Weights of a small audio captioner.
Training: soap at rate 0.0014, 9400 steps, batches of 128.
Data: trained on synthesized solo parts of chorales (CocoChorales), 39062 training examples, 30.8 epochs.
Rows from block 3 of the audio encoder, named by matrix and row number. Rows with one number belong to one channel. Each number is 50 + 10 x the weight over its row's rms, rounded and kept within 0 to 99. All counts start at 0. After the name is the row's rms in percent of the matrix's.
# convs1: grouped (4 groups) 3x3 conv (encoder.blocks.3.convs.1.weight, 192x48x3x3), inputs within the group 0-15, a 3x3 kernel for each
# convs2: expand pointwise conv (encoder.blocks.3.convs.2.weight, 384x192x1x1, transposed), outputs 0-127
convs1.173 091:50 38 55 34 65 39 54 37 43 50 57 62 43 60 62 50 36 47 65 64 35 43 56 44 53 45 50 30 56 45 46 59 71 50 68 39 44 35 54 60 47 54 40 42 55 73 65 54 60 64 54 36 28 46 45 42 39 45 44 50 49 58 66 42 58 42 44 41 51 37 55 37 55 61 36 39 53 24 60 45 60 52 42 53 54 59 54 54 52 42 39 41 68 38 39 32 46 62 72 58 28 61 53 29 50 53 64 52 37 47 53 80 44 64 80 65 58 50 43 45 42 67 45 36 24 56 49 60 34 62 68 23 47 58 49 35 40 72 49 36 49 67 54 53
convs2.173 096:67 46 49 58 41 59 70 39 50 33 63 53 41 63 47 59 39 69 67 47 52 65 54 52 56 34 37 54 51 58 47 54 62 50 49 74 42 56 55 54 45 50 34 63 42 39 58 53 49 74 54 43 50 52 48 64 53 65 48 46 67 61 49 56 46 54 55 39 55 48 52 43 54 45 49 53 35 48 47 30 43 56 48 38 61 52 51 36 53 46 53 50 51 38 38 56 46 46 50 52 37 42 44 46 49 68 33 51 44 68 40 33 57 36 70 42 65 48 60 58 52 52 58 54 41 43 46 64
convs1.174 091:29 45 53 58 56 47 39 48 45 61 41 53 66 44 57 36 45 47 52 60 55 44 48 40 51 57 54 46 60 60 37 40 41 61 55 51 46 47 49 47 43 58 73 65 52 52 58 67 55 46 36 41 55 58 41 51 41 51 46 53 52 58 65 46 35 47 68 55 67 37 28 43 30 52 34 42 44 58 59 45 29 45 58 48 49 51 49 57 33 48 45 58 45 57 51 77 55 70 44 60 52 47 34 51 49 64 73 65 57 45 55 51 55 48 58 46 46 37 50 42 61 50 49 40 42 59 38 45 43 34 57 54 65 46 24 50 46 35 74 73 55 31 35 42
convs2.174 100:60 52 58 53 50 52 45 45 42 36 37 55 50 53 53 50 63 42 46 47 52 77 54 40 70 53 55 38 56 55 53 44 26 68 53 51 54 65 46 42 63 52 38 66 42 54 73 32 44 52 50 68 47 56 45 45 50 54 49 42 60 58 49 30 51 54 50 70 44 41 67 47 38 67 35 46 61 46 41 51 56 39 66 63 61 52 49 56 40 54 47 59 46 55 46 42 57 60 43 54 48 36 63 53 35 54 47 53 54 64 37 51 55 66 70 45 57 48 58 35 47 45 36 57 61 62 47 45
convs1.175 097:59 58 48 48 48 50 65 58 46 53 37 57 53 54 53 57 43 59 56 48 42 53 49 48 60 59 57 43 45 45 37 53 33 26 45 63 46 51 49 59 42 58 45 27 62 33 39 42 53 59 59 32 50 42 48 46 61 54 38 51 49 52 43 35 46 59 44 45 47 53 54 64 41 60 51 44 48 38 58 86 51 64 62 36 40 51 37 55 46 70 53 42 41 43 42 53 64 42 61 55 26 45 37 78 41 65 34 48 79 52 50 23 44 54 65 52 61 51 57 50 66 38 40 57 46 47 43 43 34 45 53 53 62 72 47 59 64 47 35 57 45 71 55 49
convs2.175 098:53 42 40 60 64 49 45 49 48 41 46 67 46 65 51 57 77 46 37 45 44 39 62 54 48 50 45 49 71 58 41 48 67 49 50 59 50 35 61 39 39 39 46 32 48 39 51 52 52 50 42 56 46 77 59 44 34 57 36 46 47 68 47 54 47 54 49 42 41 51 62 35 53 48 41 68 61 36 71 40 46 39 46 48 49 44 35 59 43 77 43 49 50 47 37 47 55 32 40 32 53 42 52 52 45 69 58 47 47 49 50 38 48 49 35 63 46 52 36 47 43 31 54 37 36 42 55 64
convs1.176 096:72 73 40 66 55 28 34 47 55 49 52 55 54 39 46 47 54 51 43 56 54 48 47 58 52 46 43 39 41 58 45 62 54 73 53 55 44 57 44 41 55 49 45 36 54 46 91 45 45 41 46 39 48 51 57 41 55 56 50 42 53 40 52 45 46 49 37 52 45 38 57 51 41 34 54 45 45 34 61 53 60 50 76 59 52 55 42 50 39 45 40 54 65 65 50 35 26 33 46 44 45 67 46 71 63 47 37 49 50 42 52 55 72 34 39 46 46 69 54 39 54 53 49 17 48 41 57 39 48 52 43 47 61 37 60 42 40 64 64 54 28 47 54 57
convs2.176 098:46 71 53 48 59 49 51 49 36 48 38 56 40 59 52 48 45 63 49 23 62 39 40 55 42 40 47 61 45 65 36 44 54 54 53 54 47 66 44 57 66 65 33 44 54 58 55 72 52 50 52 56 61 48 48 50 60 51 57 50 49 46 54 50 57 45 34 47 53 48 22 39 42 48 49 63 67 35 50 36 27 49 54 68 46 25 51 39 44 62 56 51 52 39 39 57 46 31 59 42 46 44 43 47 53 47 49 50 52 51 58 61 35 40 46 56 41 46 44 59 51 59 34 60 39 45 62 48
convs1.177 113:44 61 53 58 41 41 64 75 28 59 54 65 50 39 67 48 33 35 49 50 55 43 55 45 56 41 62 55 37 51 36 59 52 52 36 52 48 38 44 41 73 49 63 57 20 41 39 49 46 79 43 53 48 56 41 63 52 49 39 57 37 45 56 53 48 62 60 42 53 37 58 35 47 54 38 52 42 55 63 57 36 39 47 50 53 37 64 57 53 38 35 37 65 50 43 66 64 79 26 44 32 59 56 68 44 48 63 42 59 21 55 35 46 53 67 62 46 41 51 55 37 54 60 30 74 63 59 52 31 56 41 51 51 54 59 65 42 48 54 60 47 59 56 51
convs2.177 095:53 39 65 45 52 47 72 37 59 45 57 52 60 56 44 46 52 35 42 72 54 57 71 39 49 72 52 57 40 55 67 51 54 45 50 40 44 48 74 61 79 39 55 32 47 35 56 36 41 43 41 62 47 39 56 66 59 43 37 49 42 43 32 70 36 60 33 37 59 47 54 61 59 62 57 64 63 58 43 44 67 44 49 40 41 30 54 55 53 63 58 50 37 60 44 46 52 53 45 42 54 64 59 71 62 46 48 30 63 40 64 50 36 47 60 49 49 35 37 53 47 53 37 48 62 55 54 58
convs1.178 099:33 45 42 54 40 55 37 55 44 43 40 60 53 53 45 52 54 63 53 39 48 57 52 54 56 39 48 53 45 69 34 50 51 39 42 47 39 49 46 21 43 41 71 46 59 46 28 45 52 54 53 50 55 50 46 36 47 71 60 54 54 32 42 52 67 65 44 26 53 44 44 56 59 43 48 34 56 58 63 39 38 39 45 46 59 47 55 59 43 41 59 52 39 49 44 45 43 54 48 22 27 50 52 65 37 48 59 44 33 34 63 39 40 40 43 52 46 35 46 34 52 65 51 46 32 43 65 56 62 47 36 52 55 41 42 50 39 58 45 52 53 54 79 30
convs2.178 112:60 52 45 48 49 50 59 45 27 36 63 44 41 67 47 46 39 34 42 41 58 39 53 39 43 31 68 42 51 44 45 66 50 47 35 38 60 40 65 62 38 74 55 48 56 46 28 54 59 36 45 38 48 58 39 60 51 57 51 32 37 44 37 53 55 59 41 39 50 61 51 44 60 47 53 55 34 52 45 51 68 57 56 54 32 44 64 55 38 63 65 49 55 74 46 31 46 55 49 57 49 54 50 62 40 42 44 55 43 28 49 43 54 41 49 47 42 55 41 47 55 50 54 43 50 52 39 57
convs1.179 103:43 30 49 44 40 47 50 53 55 40 47 50 54 60 32 33 77 66 31 37 50 46 63 65 44 61 53 49 46 50 56 69 41 38 35 43 38 51 43 47 67 40 48 36 48 53 50 63 42 38 56 36 67 70 35 40 49 48 44 39 30 69 42 40 61 36 44 65 35 49 65 66 46 40 62 49 50 43 30 69 53 47 41 53 48 41 41 48 46 54 53 45 44 41 48 47 57 53 51 49 53 51 75 64 47 42 24 42 36 55 55 53 56 38 52 68 50 69 42 46 64 57 68 42 40 49 32 34 64 46 63 48 61 53 51 41 61 57 53 38 42 47 50 61
convs2.179 102:58 47 40 73 40 40 25 44 36 43 29 64 52 44 53 65 51 64 53 49 55 45 45 44 50 58 66 66 49 55 67 54 52 63 44 46 55 53 24 41 60 24 48 52 58 54 57 37 50 49 62 44 55 48 47 48 42 52 69 44 35 50 58 61 48 46 54 43 66 61 41 58 42 49 35 36 56 58 51 52 44 35 58 46 55 51 40 36 52 41 37 54 42 65 48 43 40 35 60 48 48 26 50 54 49 42 33 46 46 59 37 39 31 60 47 43 51 59 36 36 44 47 62 51 44 42 53 43
convs1.180 112:43 40 60 40 52 50 40 53 68 52 63 66 52 44 54 52 24 40 49 49 44 56 50 59 45 42 58 47 57 57 45 46 54 48 39 54 63 59 42 62 60 34 49 17 56 68 47 59 60 38 49 36 30 63 52 49 57 40 45 70 46 50 55 57 55 63 36 54 52 48 60 53 37 52 60 55 33 47 45 88 62 59 46 53 55 50 42 65 49 56 52 46 43 59 59 46 45 41 52 40 54 37 46 33 56 58 67 31 38 36 56 60 56 52 48 45 50 40 43 50 33 41 61 60 56 43 35 56 50 57 49 56 40 42 64 45 56 43 44 59 44 57 86 30
convs2.180 107:48 48 57 49 37 47 63 63 43 46 41 31 39 52 40 58 54 62 63 59 39 44 55 53 52 30 34 38 57 67 37 41 49 44 55 46 45 47 44 30 50 45 51 36 57 48 52 41 54 52 32 43 48 57 45 39 35 50 47 68 30 54 66 62 41 41 32 58 52 33 60 36 31 65 59 37 46 53 46 47 54 57 33 45 44 28 72 57 48 49 36 77 40 48 72 54 49 39 56 50 43 48 43 44 44 57 59 44 50 43 68 33 47 54 38 72 41 53 51 37 50 41 56 37 52 49 62 57
convs1.181 089:40 61 55 40 34 46 26 47 54 54 54 46 34 35 43 55 64 54 55 44 43 59 46 64 46 57 65 69 44 39 36 29 46 54 59 60 64 35 54 56 62 62 42 36 57 72 41 52 36 52 57 76 67 46 56 55 50 32 46 42 61 85 43 51 46 46 40 48 54 51 36 43 42 47 74 51 52 53 54 39 28 50 52 40 58 40 41 52 62 76 74 55 59 44 63 51 44 43 36 57 62 56 57 43 55 63 29 45 48 35 50 56 69 48 60 61 40 58 62 48 53 44 45 23 62 51 40 28 49 60 38 45 47 62 55 48 36 53 45 51 51 46 54 48
convs2.181 093:45 46 50 70 48 57 46 51 42 60 36 36 36 57 50 58 40 73 59 53 52 49 50 57 59 52 45 49 48 54 57 77 58 77 42 43 60 54 61 47 51 49 49 45 49 54 32 37 32 52 65 62 61 40 42 47 55 66 37 49 62 43 57 43 34 46 70 56 57 59 67 38 49 32 49 65 32 56 54 71 60 38 36 59 54 31 56 59 54 64 37 44 48 71 71 42 63 57 60 75 59 53 42 71 43 43 65 49 50 47 41 55 48 52 35 70 38 53 63 42 53 73 34 37 70 51 48 69
convs1.182 086:51 50 40 40 31 41 64 59 56 69 46 57 41 51 48 42 38 49 59 54 58 47 63 52 35 41 46 60 57 61 45 42 47 37 33 51 43 59 56 44 61 58 60 45 39 45 38 42 52 44 53 61 71 54 70 50 59 37 46 53 44 54 58 67 67 60 42 48 54 54 51 65 53 56 35 72 53 67 66 38 53 51 61 54 49 54 52 41 59 44 56 49 46 33 42 40 52 64 54 61 54 66 52 58 57 57 34 56 41 40 43 39 34 48 49 67 54 36 55 59 39 52 42 45 41 48 42 42 27 52 58 55 29 38 42 59 46 57 40 35 50 36 62 45
convs2.182 099:55 46 55 49 48 57 53 42 48 37 48 47 41 55 47 35 33 47 55 63 58 41 39 74 58 48 43 49 68 47 39 48 42 55 55 50 45 37 43 61 41 58 42 59 52 71 58 36 46 49 45 59 48 66 38 41 48 51 48 57 60 45 65 72 42 55 36 70 34 36 34 40 52 48 37 43 56 35 45 52 56 51 39 46 63 54 46 41 48 38 49 50 49 52 28 60 44 43 55 44 47 59 39 53 52 47 49 39 48 62 32 49 50 75 53 37 38 50 46 49 68 49 48 61 46 63 53 53
convs1.183 100:54 37 49 37 47 62 45 54 50 41 55 55 26 57 59 65 47 58 56 43 36 40 59 42 46 44 45 55 59 54 57 38 23 34 38 54 39 53 57 64 64 49 40 30 60 42 67 42 47 60 61 67 39 37 41 37 63 52 46 35 44 62 44 60 57 45 44 65 49 55 45 34 41 32 51 59 35 47 60 66 47 56 42 55 54 57 65 57 46 56 38 64 50 54 51 52 45 41 58 45 67 53 54 29 44 49 36 66 45 60 55 55 34 36 46 48 66 46 61 44 58 47 62 59 48 45 49 48 54 43 53 41 49 63 38 36 56 64 57 43 33 82 31 58
convs2.183 099:54 44 56 42 68 70 63 37 59 46 59 35 53 51 55 46 45 38 43 32 79 66 40 53 52 64 42 60 66 58 61 40 60 52 48 41 70 49 40 48 57 45 58 44 60 54 45 63 40 57 46 60 59 45 46 43 58 59 37 45 65 50 55 52 49 44 36 48 47 44 44 50 55 46 65 39 44 46 45 47 59 44 59 23 43 50 39 65 62 60 38 45 43 66 60 56 56 44 44 57 55 57 51 40 66 50 48 61 47 34 46 58 44 57 54 49 60 50 47 23 42 41 45 31 45 50 51 49
convs1.184 096:51 59 58 39 58 53 56 67 49 40 46 46 51 49 50 53 63 56 50 47 52 50 66 43 44 46 60 34 45 47 63 44 62 49 47 40 39 41 40 50 55 50 47 42 40 54 37 42 41 35 56 60 57 51 48 63 59 30 61 71 65 38 49 52 48 25 53 58 69 40 42 47 58 43 41 30 71 58 32 54 47 45 42 50 44 51 46 45 68 53 50 50 53 37 56 41 49 49 49 60 40 60 50 48 52 54 66 62 41 44 37 60 49 44 46 52 62 52 61 58 58 35 34 76 61 50 40 48 51 40 56 47 45 37 50 43 46 43 58 59 45 46 33 47
convs2.184 105:58 63 33 55 36 62 30 65 50 51 46 64 53 47 46 46 55 49 38 20 58 32 44 47 50 61 62 49 38 35 48 33 47 58 49 46 59 44 40 48 69 38 45 40 58 48 42 46 55 65 34 50 47 55 51 58 42 48 57 43 43 54 67 41 47 44 41 62 56 45 46 62 70 56 63 41 37 38 31 32 58 58 72 65 51 66 43 56 51 52 52 55 58 44 54 35 47 54 47 62 49 53 43 55 53 44 38 52 38 54 80 61 51 47 57 37 42 53 46 57 57 69 51 52 55 48 63 28