Weights of a small audio captioner.
Data: trained on synthesized solo parts of chorales (CocoChorales), 39062 training examples, 30.8 epochs.
Rows from block 2 of the text decoder, named by matrix and row number. Rows with one number belong to one attention dimension. Each number is 128 + 32 x the weight over its row's rms, rounded and kept within 0 to 255. All counts start at 0. Numbers have three digits each. After the name is the row's rms in percent of the matrix's.
# v: attention value (decoder.blocks.2.attn.v.weight, 240x256), inputs 0-127
# proj: attention output (decoder.blocks.2.attn.proj.weight, 256x240, transposed), outputs 0-127
v.85 110:186113115192098089119153148149111142140096084132162097139156202140130088118098129135136083134136140127161109066151060101132144110086111075076167101101139118119118106154112153132144116121167139095150156096125112165116134138167156102115105140116141170130158134090122082139098071144121168136056103126111141197162116165112132156176172122109130139123114082082120080127159124128101122093103
v.86 118:066089155078150146133171137069152107102128130120133153150169122139156165124132078161110069107114107112170125143151141144073134126145082180147097142092128130076145128108094163124187155097090164170132071166163096053076131145164034146145134169120117133109140096098156070153154101144164133073121128122102100109126156120096114140106075148117178152138161148114165117175096185179106104118069
v.87 098:150141085111121126101092094111184100117172098158187128145124133111132171110160116104068054061145113155139180134083078186117106123124122157082155085069129099107161074092050076134114130088105098072155075121072141105117097120074105082107126122083118115187190134147109082144128135131111150126170124158169118144146106111110088173112132166136059102144189133053164152147091140165140100131135
v.88 100:080162118137093124097188150132091143102114132119094140102154123137076226138098091093103121176116169080127219139126058129122117183110126118181144156139143142147099148130110139085118119186168113181093109150160152089080097161117172096127093066147113066161085094159115121169127143095153092138102179094151153117148092097095184154108116181185175162129116078084148167155101111153148121087128
v.89 091:146140159102183123105212123120133105079138097131145152143116133139139105104106110100140163189097161146115136101077141098152137097121118138106086111096151110086146058159167163117102165138101116147136184129143105132135136145103134163136081138060035094134232161117113136118151095134155131127110164137114166164196130190118123162182147128133114071081191101107075093080126148151136117166113
v.90 105:102161135130161162072129075112096133164099078181118150096085053160101122181131117144152106126111121123138141120088100143149187183121097146095139096134191096180166156067109132169107130168148066143093115129151108118048145144151182140212085173134177093140153125152086178119129144132072085074083134114248144185133130147158126111115089097140172163134174133107126181132165125078159118086115
v.91 111:097114109135100155102142110152121141083158145118146153139132144096134143121133127112097135126094155112191172102129160105132124088167161187144155127147097109077108128169131106123159119202126120167157058136135130141083124162088150149145114161152147080178197150104117056104062121114111124156161142137130135136134120082155071141130142121175056093110121129069188026096146177143069184176156
v.92 098:106128147123063135023064121115140158092133139147135191072159156130135154104150093125067136103063088140107142085131100150082199119152178147180078144122148166090128168130127125096080104111103162097096159133141098144140137190168132169171175156192108143114164084101146062159101135163144123132138071133131103167103069121165160094107118111118121091134119124162111092117154143177115180106180
v.93 094:114100144108108076137144140220141099200103154146140065089128091138124143161209158143117127139116138117109187147154091147144143124146104157077199167116163171162100056107127137129157094076183121165175089086091100171127131139105123113153112078087098113167094145084084148125107175116081123134177106098147152145122115093150142082147092114188095153126123099186107161132128119139162184039131
v.94 103:146155087119132167103126166147108067107075095075150135141155146133179192167150164197103109110148186157116171121103160146216057079160146158075141114125158109107182090092110092034061093135123120113163138129171079150113195151110171096108121107113102158128151192174148110109095150115116089113140122120159093164146147094146157112112164099118067130103122131080102119134063173116068129105112
v.95 101:130093078121118145127104135146162134146158180174148151091080096163154154093166111108179151120133156146121111171141098169150160195113179090094088104103127133146102160110126181158143104145157166110123156144155130076166029175095168121196123134173147122105094126116125120142136208098109126146125167110143115148185176125120185126144063150177140125169140111163077123103138139146136212127138
v.96 095:160101116093068133177139193047137188091145139149173115093182157127070111108112155132145095086167087139142114161129175130130153156101081141036097137091102099121158188139105087124137144106184184153082149191161130106122090129132145141180063149149109130081123075114120105121089159151157159144087121088142095139153163115105130173155108067108158125144115192135060130094083069103107108169156
v.97 109:201053124108125179149122081147144098087103140150125133143133097182142125116084128128084128148087121168147130174087034109142088148123146126155126130063168127164148093165118107120121114133132159045105058077222141159131132122149120155108195160110140130154150174191156097164193185133097159179118119117157191091108110117151105133089127167121123137137131129070138153108096057126137134117124
v.98 104:127113116132128124167123147091134119116101158116133058138168175085149116148178114171124171094146071098113142094140109188084078106177109103131161164125119067170176178113159115145071150152187152152038115123156126081134175116092206120097136139148085157131128110143095039078146131079136178084106118141096090084163119137049188155125095141134094127147117132097139154059154137146096179127158
v.99 106:129069156126103135136172120197109124102117127133101128097143100152146146105140104152139172201113159141143176125181129125178115157180134143150119123084090103129152089120114128142106116125118108080115112125162149091164163154120091136168132083107089137130192134096079152087164134110097117100113120124133090120112186109116067137140087140086082164093085118128172194079123145074165119146065
v.100 111:160092126143076188081109119214151124147095127157114124190153127159162127155142090141078159160120110162149175133145123129205147186153146094138114135110105133168130093151158166149114173110129082118122177071115195108123147140147128151167145138127193114135127135076126114130162172128146061120098125113169133100072128165149061122117102134088130154145178166104135101069141127135126164122146
v.101 096:124130094102092084160072113157106110133066145184111079085142102136141157070112178118124137101081169045103136095132112135142116140180125129144161152144113174084130100158128113150121133113140111106079156105161121131112134131116100163087140119050095159153149083108135154060183074148135156158157099109078034120162150133087134106139158147054081171125132112079187109130116157097129150103075
v.102 110:124190145105160150097103081140104135117065181132147049162155107076098082107168110176097138120154099124104175090094090194173066080102131081109132140104154105116125163138158142145056137106179085171105175163115092119092158089094207120065123117145114134159070150135148074146170166152183134141130151178157138124124108114139157123122107110138152137110169158144120172082122120117096109121166
v.103 098:132115193033164180149097092133109173151113145074144163082124117150136094123096130140106091152137118123085147142112144192156097136103109114128105119118130134194125122118061125110121100125145142135133093155153086140089133097097112150180125068086089109160121119174128098091043098131086185141070184152135132155100121181124152079133073143166136130115104134147091205064114145183167081098131
v.104 098:090145091151216148100141105160119107158122135114093141128098034119132147129105150108181152120076133121126174132135090070136170158137070151100127081145112079151086081135153151116163090102105129132122099145156079148108120151151088167087171116157165130159153183132071155189150082155101148123141142102157186137129144127212097129110173113120070130152066125139179130111108059140120140133168
v.105 095:168168097053159146155133192138152152073185103167127092118126146138129150139060133083138108171121149066122205160146219166105104167105091136152102108154113183200174140129102157124135131114147122129120037110178131084123135130163105122135089106110100183100170149069113061129102123156097125157161074156117114112060152087132124066082068080105150143142128127137113140093170118122162129150093
v.106 095:203120110176183096112179150151117065141130153114141096096104146070139146126121122108100086142063138085111219069093083189102101125114120201206142141094074106120176089110088151108119118167132109075128131144142143172137163124120136092108149131091136135131122138138111149118154118125151127117137132100127179118133181114064179124137130168152096189099159165144173196083115167096105078139131
v.107 102:140110124126159230135184099198113115104101141153080137123156155077094104147108122105119113094129133168146167152144087123124063130102128109080178131078102158091128095091140135139165070140126077111132070185137159107143160086134137122173096083127113148116139109155143099200167077080176074192144088143150117128118190177131172165101081137141114176170146147133123178138143169146123146155116
v.108 090:154123113134165136093103130129168110097135182166084103178148085126124143096140185078101080120119090074163066101108151138119137154115178113161152128131145110070230164162149053110128099103117097127074167123075131142097189171147122116108098078144105144101161101129120151141104077117112079100103157153160149160158182106126147096213208141128075107173119125109155084158132151144134136159137
v.109 092:174163172108129115196114146107126123122134138113171167127117155124131130086170149085090178109217099121116150083106118155095119152062113138084090168167148107158112126113077094088118086072187131165114146148134131122084157069167123124088168120122189140163109144109066141093114090136163141156162148163162151085147134172038067145103135112178127172082095130158157109077142076151114166132169
proj.85 104:110160186146074115122095094123121138160088070141116103168081136094129154143105085148150082124130180137153172083133093071170145135145113090101129139084160129121160193123119089082155146134066105126179172116119092167134062179122132152126173125130194120066114101174086169167076116139132147103140137121151127141109171175073124063148162139151111170248144121151112083167093144124101145075107
proj.86 111:108148134134094176145106188124101119130062126129136109071126138164087103111098170107128115131085157099103149165159112106229138130147094100135199119116135089157090092089085087154042062157136145109084091056131110137116162135120132138121155149122094135124108131058106162094126106156109115176148134135115150093141140067058081090112118131108155130114139102131172160133114134153147162177161
proj.87 098:083140128075103120174087206122095138107108138124093071109143191123125103126177103140105151118141178083112067109166163146100090146118159107057114098137130053079109142102152098149130120110088049128175134139115087111144190146108174138138147168091047125145161105097123113151225155097141148170160110154076152092097069111120170116084170135103093179156086138145172073130159119172083160082138
proj.88 094:140089102164149154133119113170174107160140104174119148108109116150114135120113184076142112107140167119106154164130195164162138106061130136191190165126082130167135104205181138109156075125101178078156077086174097104164101100116083071100125042148092129086084161075169104112173140053121173130116199142103138103136162169094124086142080139111154094166107154094118152147122133169148209133140
proj.89 093:123104141134125092073134203089131168181178119139120149144227128158072180110136076163151162128104120139166098135100144070153173128100098127173144153113129070124065084148132129067159108148078162126118113087065128153107109150082138164141150111113166141134150186095117085131166173190120154184107084120113116109139074178102086099177077100082169117131081134159160127103120167153131159165100
proj.90 105:159106132134146155125081151128108124129132106110048110159112178188075114203085127145099102148093111110077115143095167113183126090099106112179112162115067112118165106103165168134165106108153149139131124131118154126082096084127108139157085160075071150105143059168178115093157145160168102166175175158156165150162122142069147185082077089138131131180158144190074104102154096118195071179070
proj.91 110:103147114085151111158141096132141069161097116121152117145175071192120101155116068117070162097123148076133128135157067215105078168108109163198120141165095110128099174114127111117081182147107116110191124090168144094147143093129172145075126171139097151132112155125156138162119145165064155144147123092101186137061118135115177079070103112087130176112151130157175206149074131080107168104139
proj.92 103:151117103109156147150129107136105122125117172141137113168183110137146099100169111064141096173124164164180145120139105131082115161136083104165065147144109126138181118205140084117141142102082120086164147156132153112098119118088113126159140156103131122168118127116190196141097133087104142127116142109096152162120126109104172086087163162155145127080110106219107106127085067135193132105180
proj.93 092:175165087128148188175132084101089111105155184148103132131061123123104093148130164080134139110112092136180139174110148122127144166123184168167114128135135124135146126092115172089121149159129112086174105176150143044182114120118164134098149130157097074144152105120154113086125085134142158097088098107130130120083113139157158122092109118159114072166152112136108113134116138112158106100064
proj.94 099:138145139126109101112123155087064167158154169134111109166151075144151131103067139158167142142160149090160086142077133099172122121056164089160131084095102103169092149129099120084081138106120128136138171144181169121143123169112086158139074132141107135126196147159095152155175138124155071139161095144167130195144112128117095156159150138167165077087150171155149110114110143172157107114088
proj.95 099:132049171135156243066126142140084123157184135137162203177137136069124172093158070151068146106099092104137095115146122078113163086137146069172137138169145086130169148106139126117131146098157139145162081128049162096172183181159186149135063151170148114121097132079143145089128105068095089128190122134118134085131130114129110124076157126126109123072127127193104157131107126137158124095166
proj.96 089:093146157203093107074073112112123143118096110086105096066140101123142118090082132111129110169133106055078118193123150142097113159100079138142152057102127202123061140113204100096077243181165123152086166156100184135131099148112096106143079046100123132095086213117114119155134159156170174142174121122118147116130111092156093156137147122129113077149113157229109120132129152108151171107134
proj.97 103:100090113095123138113198117153177103140165079149162107122102106143140098112148097169115138113144103120112079120149163124082142180112102047149130157138124209105122147137116129067118160085094127139135174173163071112090172156160130153151028100140125115150151145128141122119089128074144156123107096113108134173106115129147105115125120150156094148112174135132210122135123098091130063172101
proj.98 097:141140119134123172164111131109176124121177099142111099129088150140077094163091133147103153095158179122148080125117191093103090151105139147104184024077063126098174119128089101063164127109143099102121180170150080169082143173095077098123115147079225132141147097139120113129122164075113116110113106092096143138131137157087108158118134140079124107145115148169134197173146131133131119120157
proj.99 112:102161117181137156142151101167143150090174143109148137109068171041135118115145108124094115115132134167149100146147135202128116168141156100146106151096101083096135063119143128131224086068132158130136080118139104186103098111105159135161107127213118121144117113118132131092150161184120094153139148147116131165127088096180090129182200130160120152203104089169042125118108101103163078157177
proj.100 108:077159150134070133151115114123169105141146118147149145110137142073154157148183158152091139075132174183105141157141172151112103121120105151143141131103144108068142068092083117106142058122103166162086093121148074136094151123190183134184155161195135153149187066118082125134135076177140192148195173155193147162145103130136142116157155153124118118143106104128140157143128146099080060147094
proj.101 094:141151136085112158170205125157201112141139134141089066071099139118158112135100116130124156101141115185136114154098124099139126132061147146156118051092155122129090082133132094109203104143190101159101157102147108160120121069099092123073157120135133128123139140154135069112123169070136105143119149125171110082160047094175132142137154099114178102103119046104075142098163082104102082179130
proj.102 108:137169124129138124143057141133198059129148103164113144158134137096156085137154150116045184101103162118124097163096121054069178106099073173146116121107139095061113120120119148068171162110115147096183140194127084193120092120131122098080124120121144173104153138114117082110159090140131128105123119114124090096116079152164106167127097133137174113113112144096167175107140170131152116203067
proj.103 098:178104052087151149165091162088096105095112087095160196096158167115146134123109113084102159152139162146108154194065144099130109103142149163148130112110150091127105117172129174194119127046186126061129131118096126171127172086113076173129192173099175118075115213079223132097156136138091050115112160130071133184100063099126151099126107130106102185096127128126108126117141141106141100120089
proj.104 089:124117120124086186148194089122070098136135123093149175103082109177163137147099129148145120106106100095184102160051131162193093151139146110174105146141124101121104154127156100182126105137137123089135111103102122086136148076098107111130133148146106126136116110127179122084169125175170115138146164127158110111074178122136197087161091154136172148149177148121098097114186127180063071114144
proj.105 098:137104132106129204161118122154135158118158185114148099113077129151119172095096134124125066102081174093069178157072164199122132080098112129159116123153135179186121145073094130085148139101141141112099097159189100109115118140182073116083160161111228138120120177128117135115105133135121171108069118129039154103150151097086112116156173129104093149093132079120169136192119043113110162119111
proj.106 090:122102134104200186163137147142080136088096124134117150164117065118125114117088115209111102125095145107113089130168118129137134119095111090179190117093149147190135142074163161131160084124123190124115131108134096096120182145069135145115072163112134155133088126080131133091108143163033090173160152168130120141106157096133104136178163125107126102121102124125120102146133075138136152133099
proj.107 105:099111143120122156134126126149206147119160194188122178131116179116078139173148079148090168200106182170121099111095153156103154153103132082122109132055194132154106174101131151122148113122189147207144141133105163141051213120088160141082075139118137125077100147125075109078132153121062142200124127148163106080057096120160086124223133139137136086133138099126153145128141172190057084156140
proj.108 099:144126109145118095125162124143151136203144145129147189137172092158112075190103150152150109138152075136110166117136188118099110088085145144106100088104103138098090098082170085173119180150154146175140143119150097211135130151081084133124110145080135131154131163167114129163131122083124181103176114112123150081114110140105155170175184117131164079227139098079128125117123112140080150114102
proj.109 094:171106081124134143109137150146167105050131125141152136137119134138108067144129160088117064066196129127142117100137083092120146129102158159093091131093130183135128128130146160147158157192114158061093087099124118051217103051149175132081169089125133157154106121130155075179095191105108140166164155140129115130158149116128198137110092126093156111128123155108107050125168107115134125117114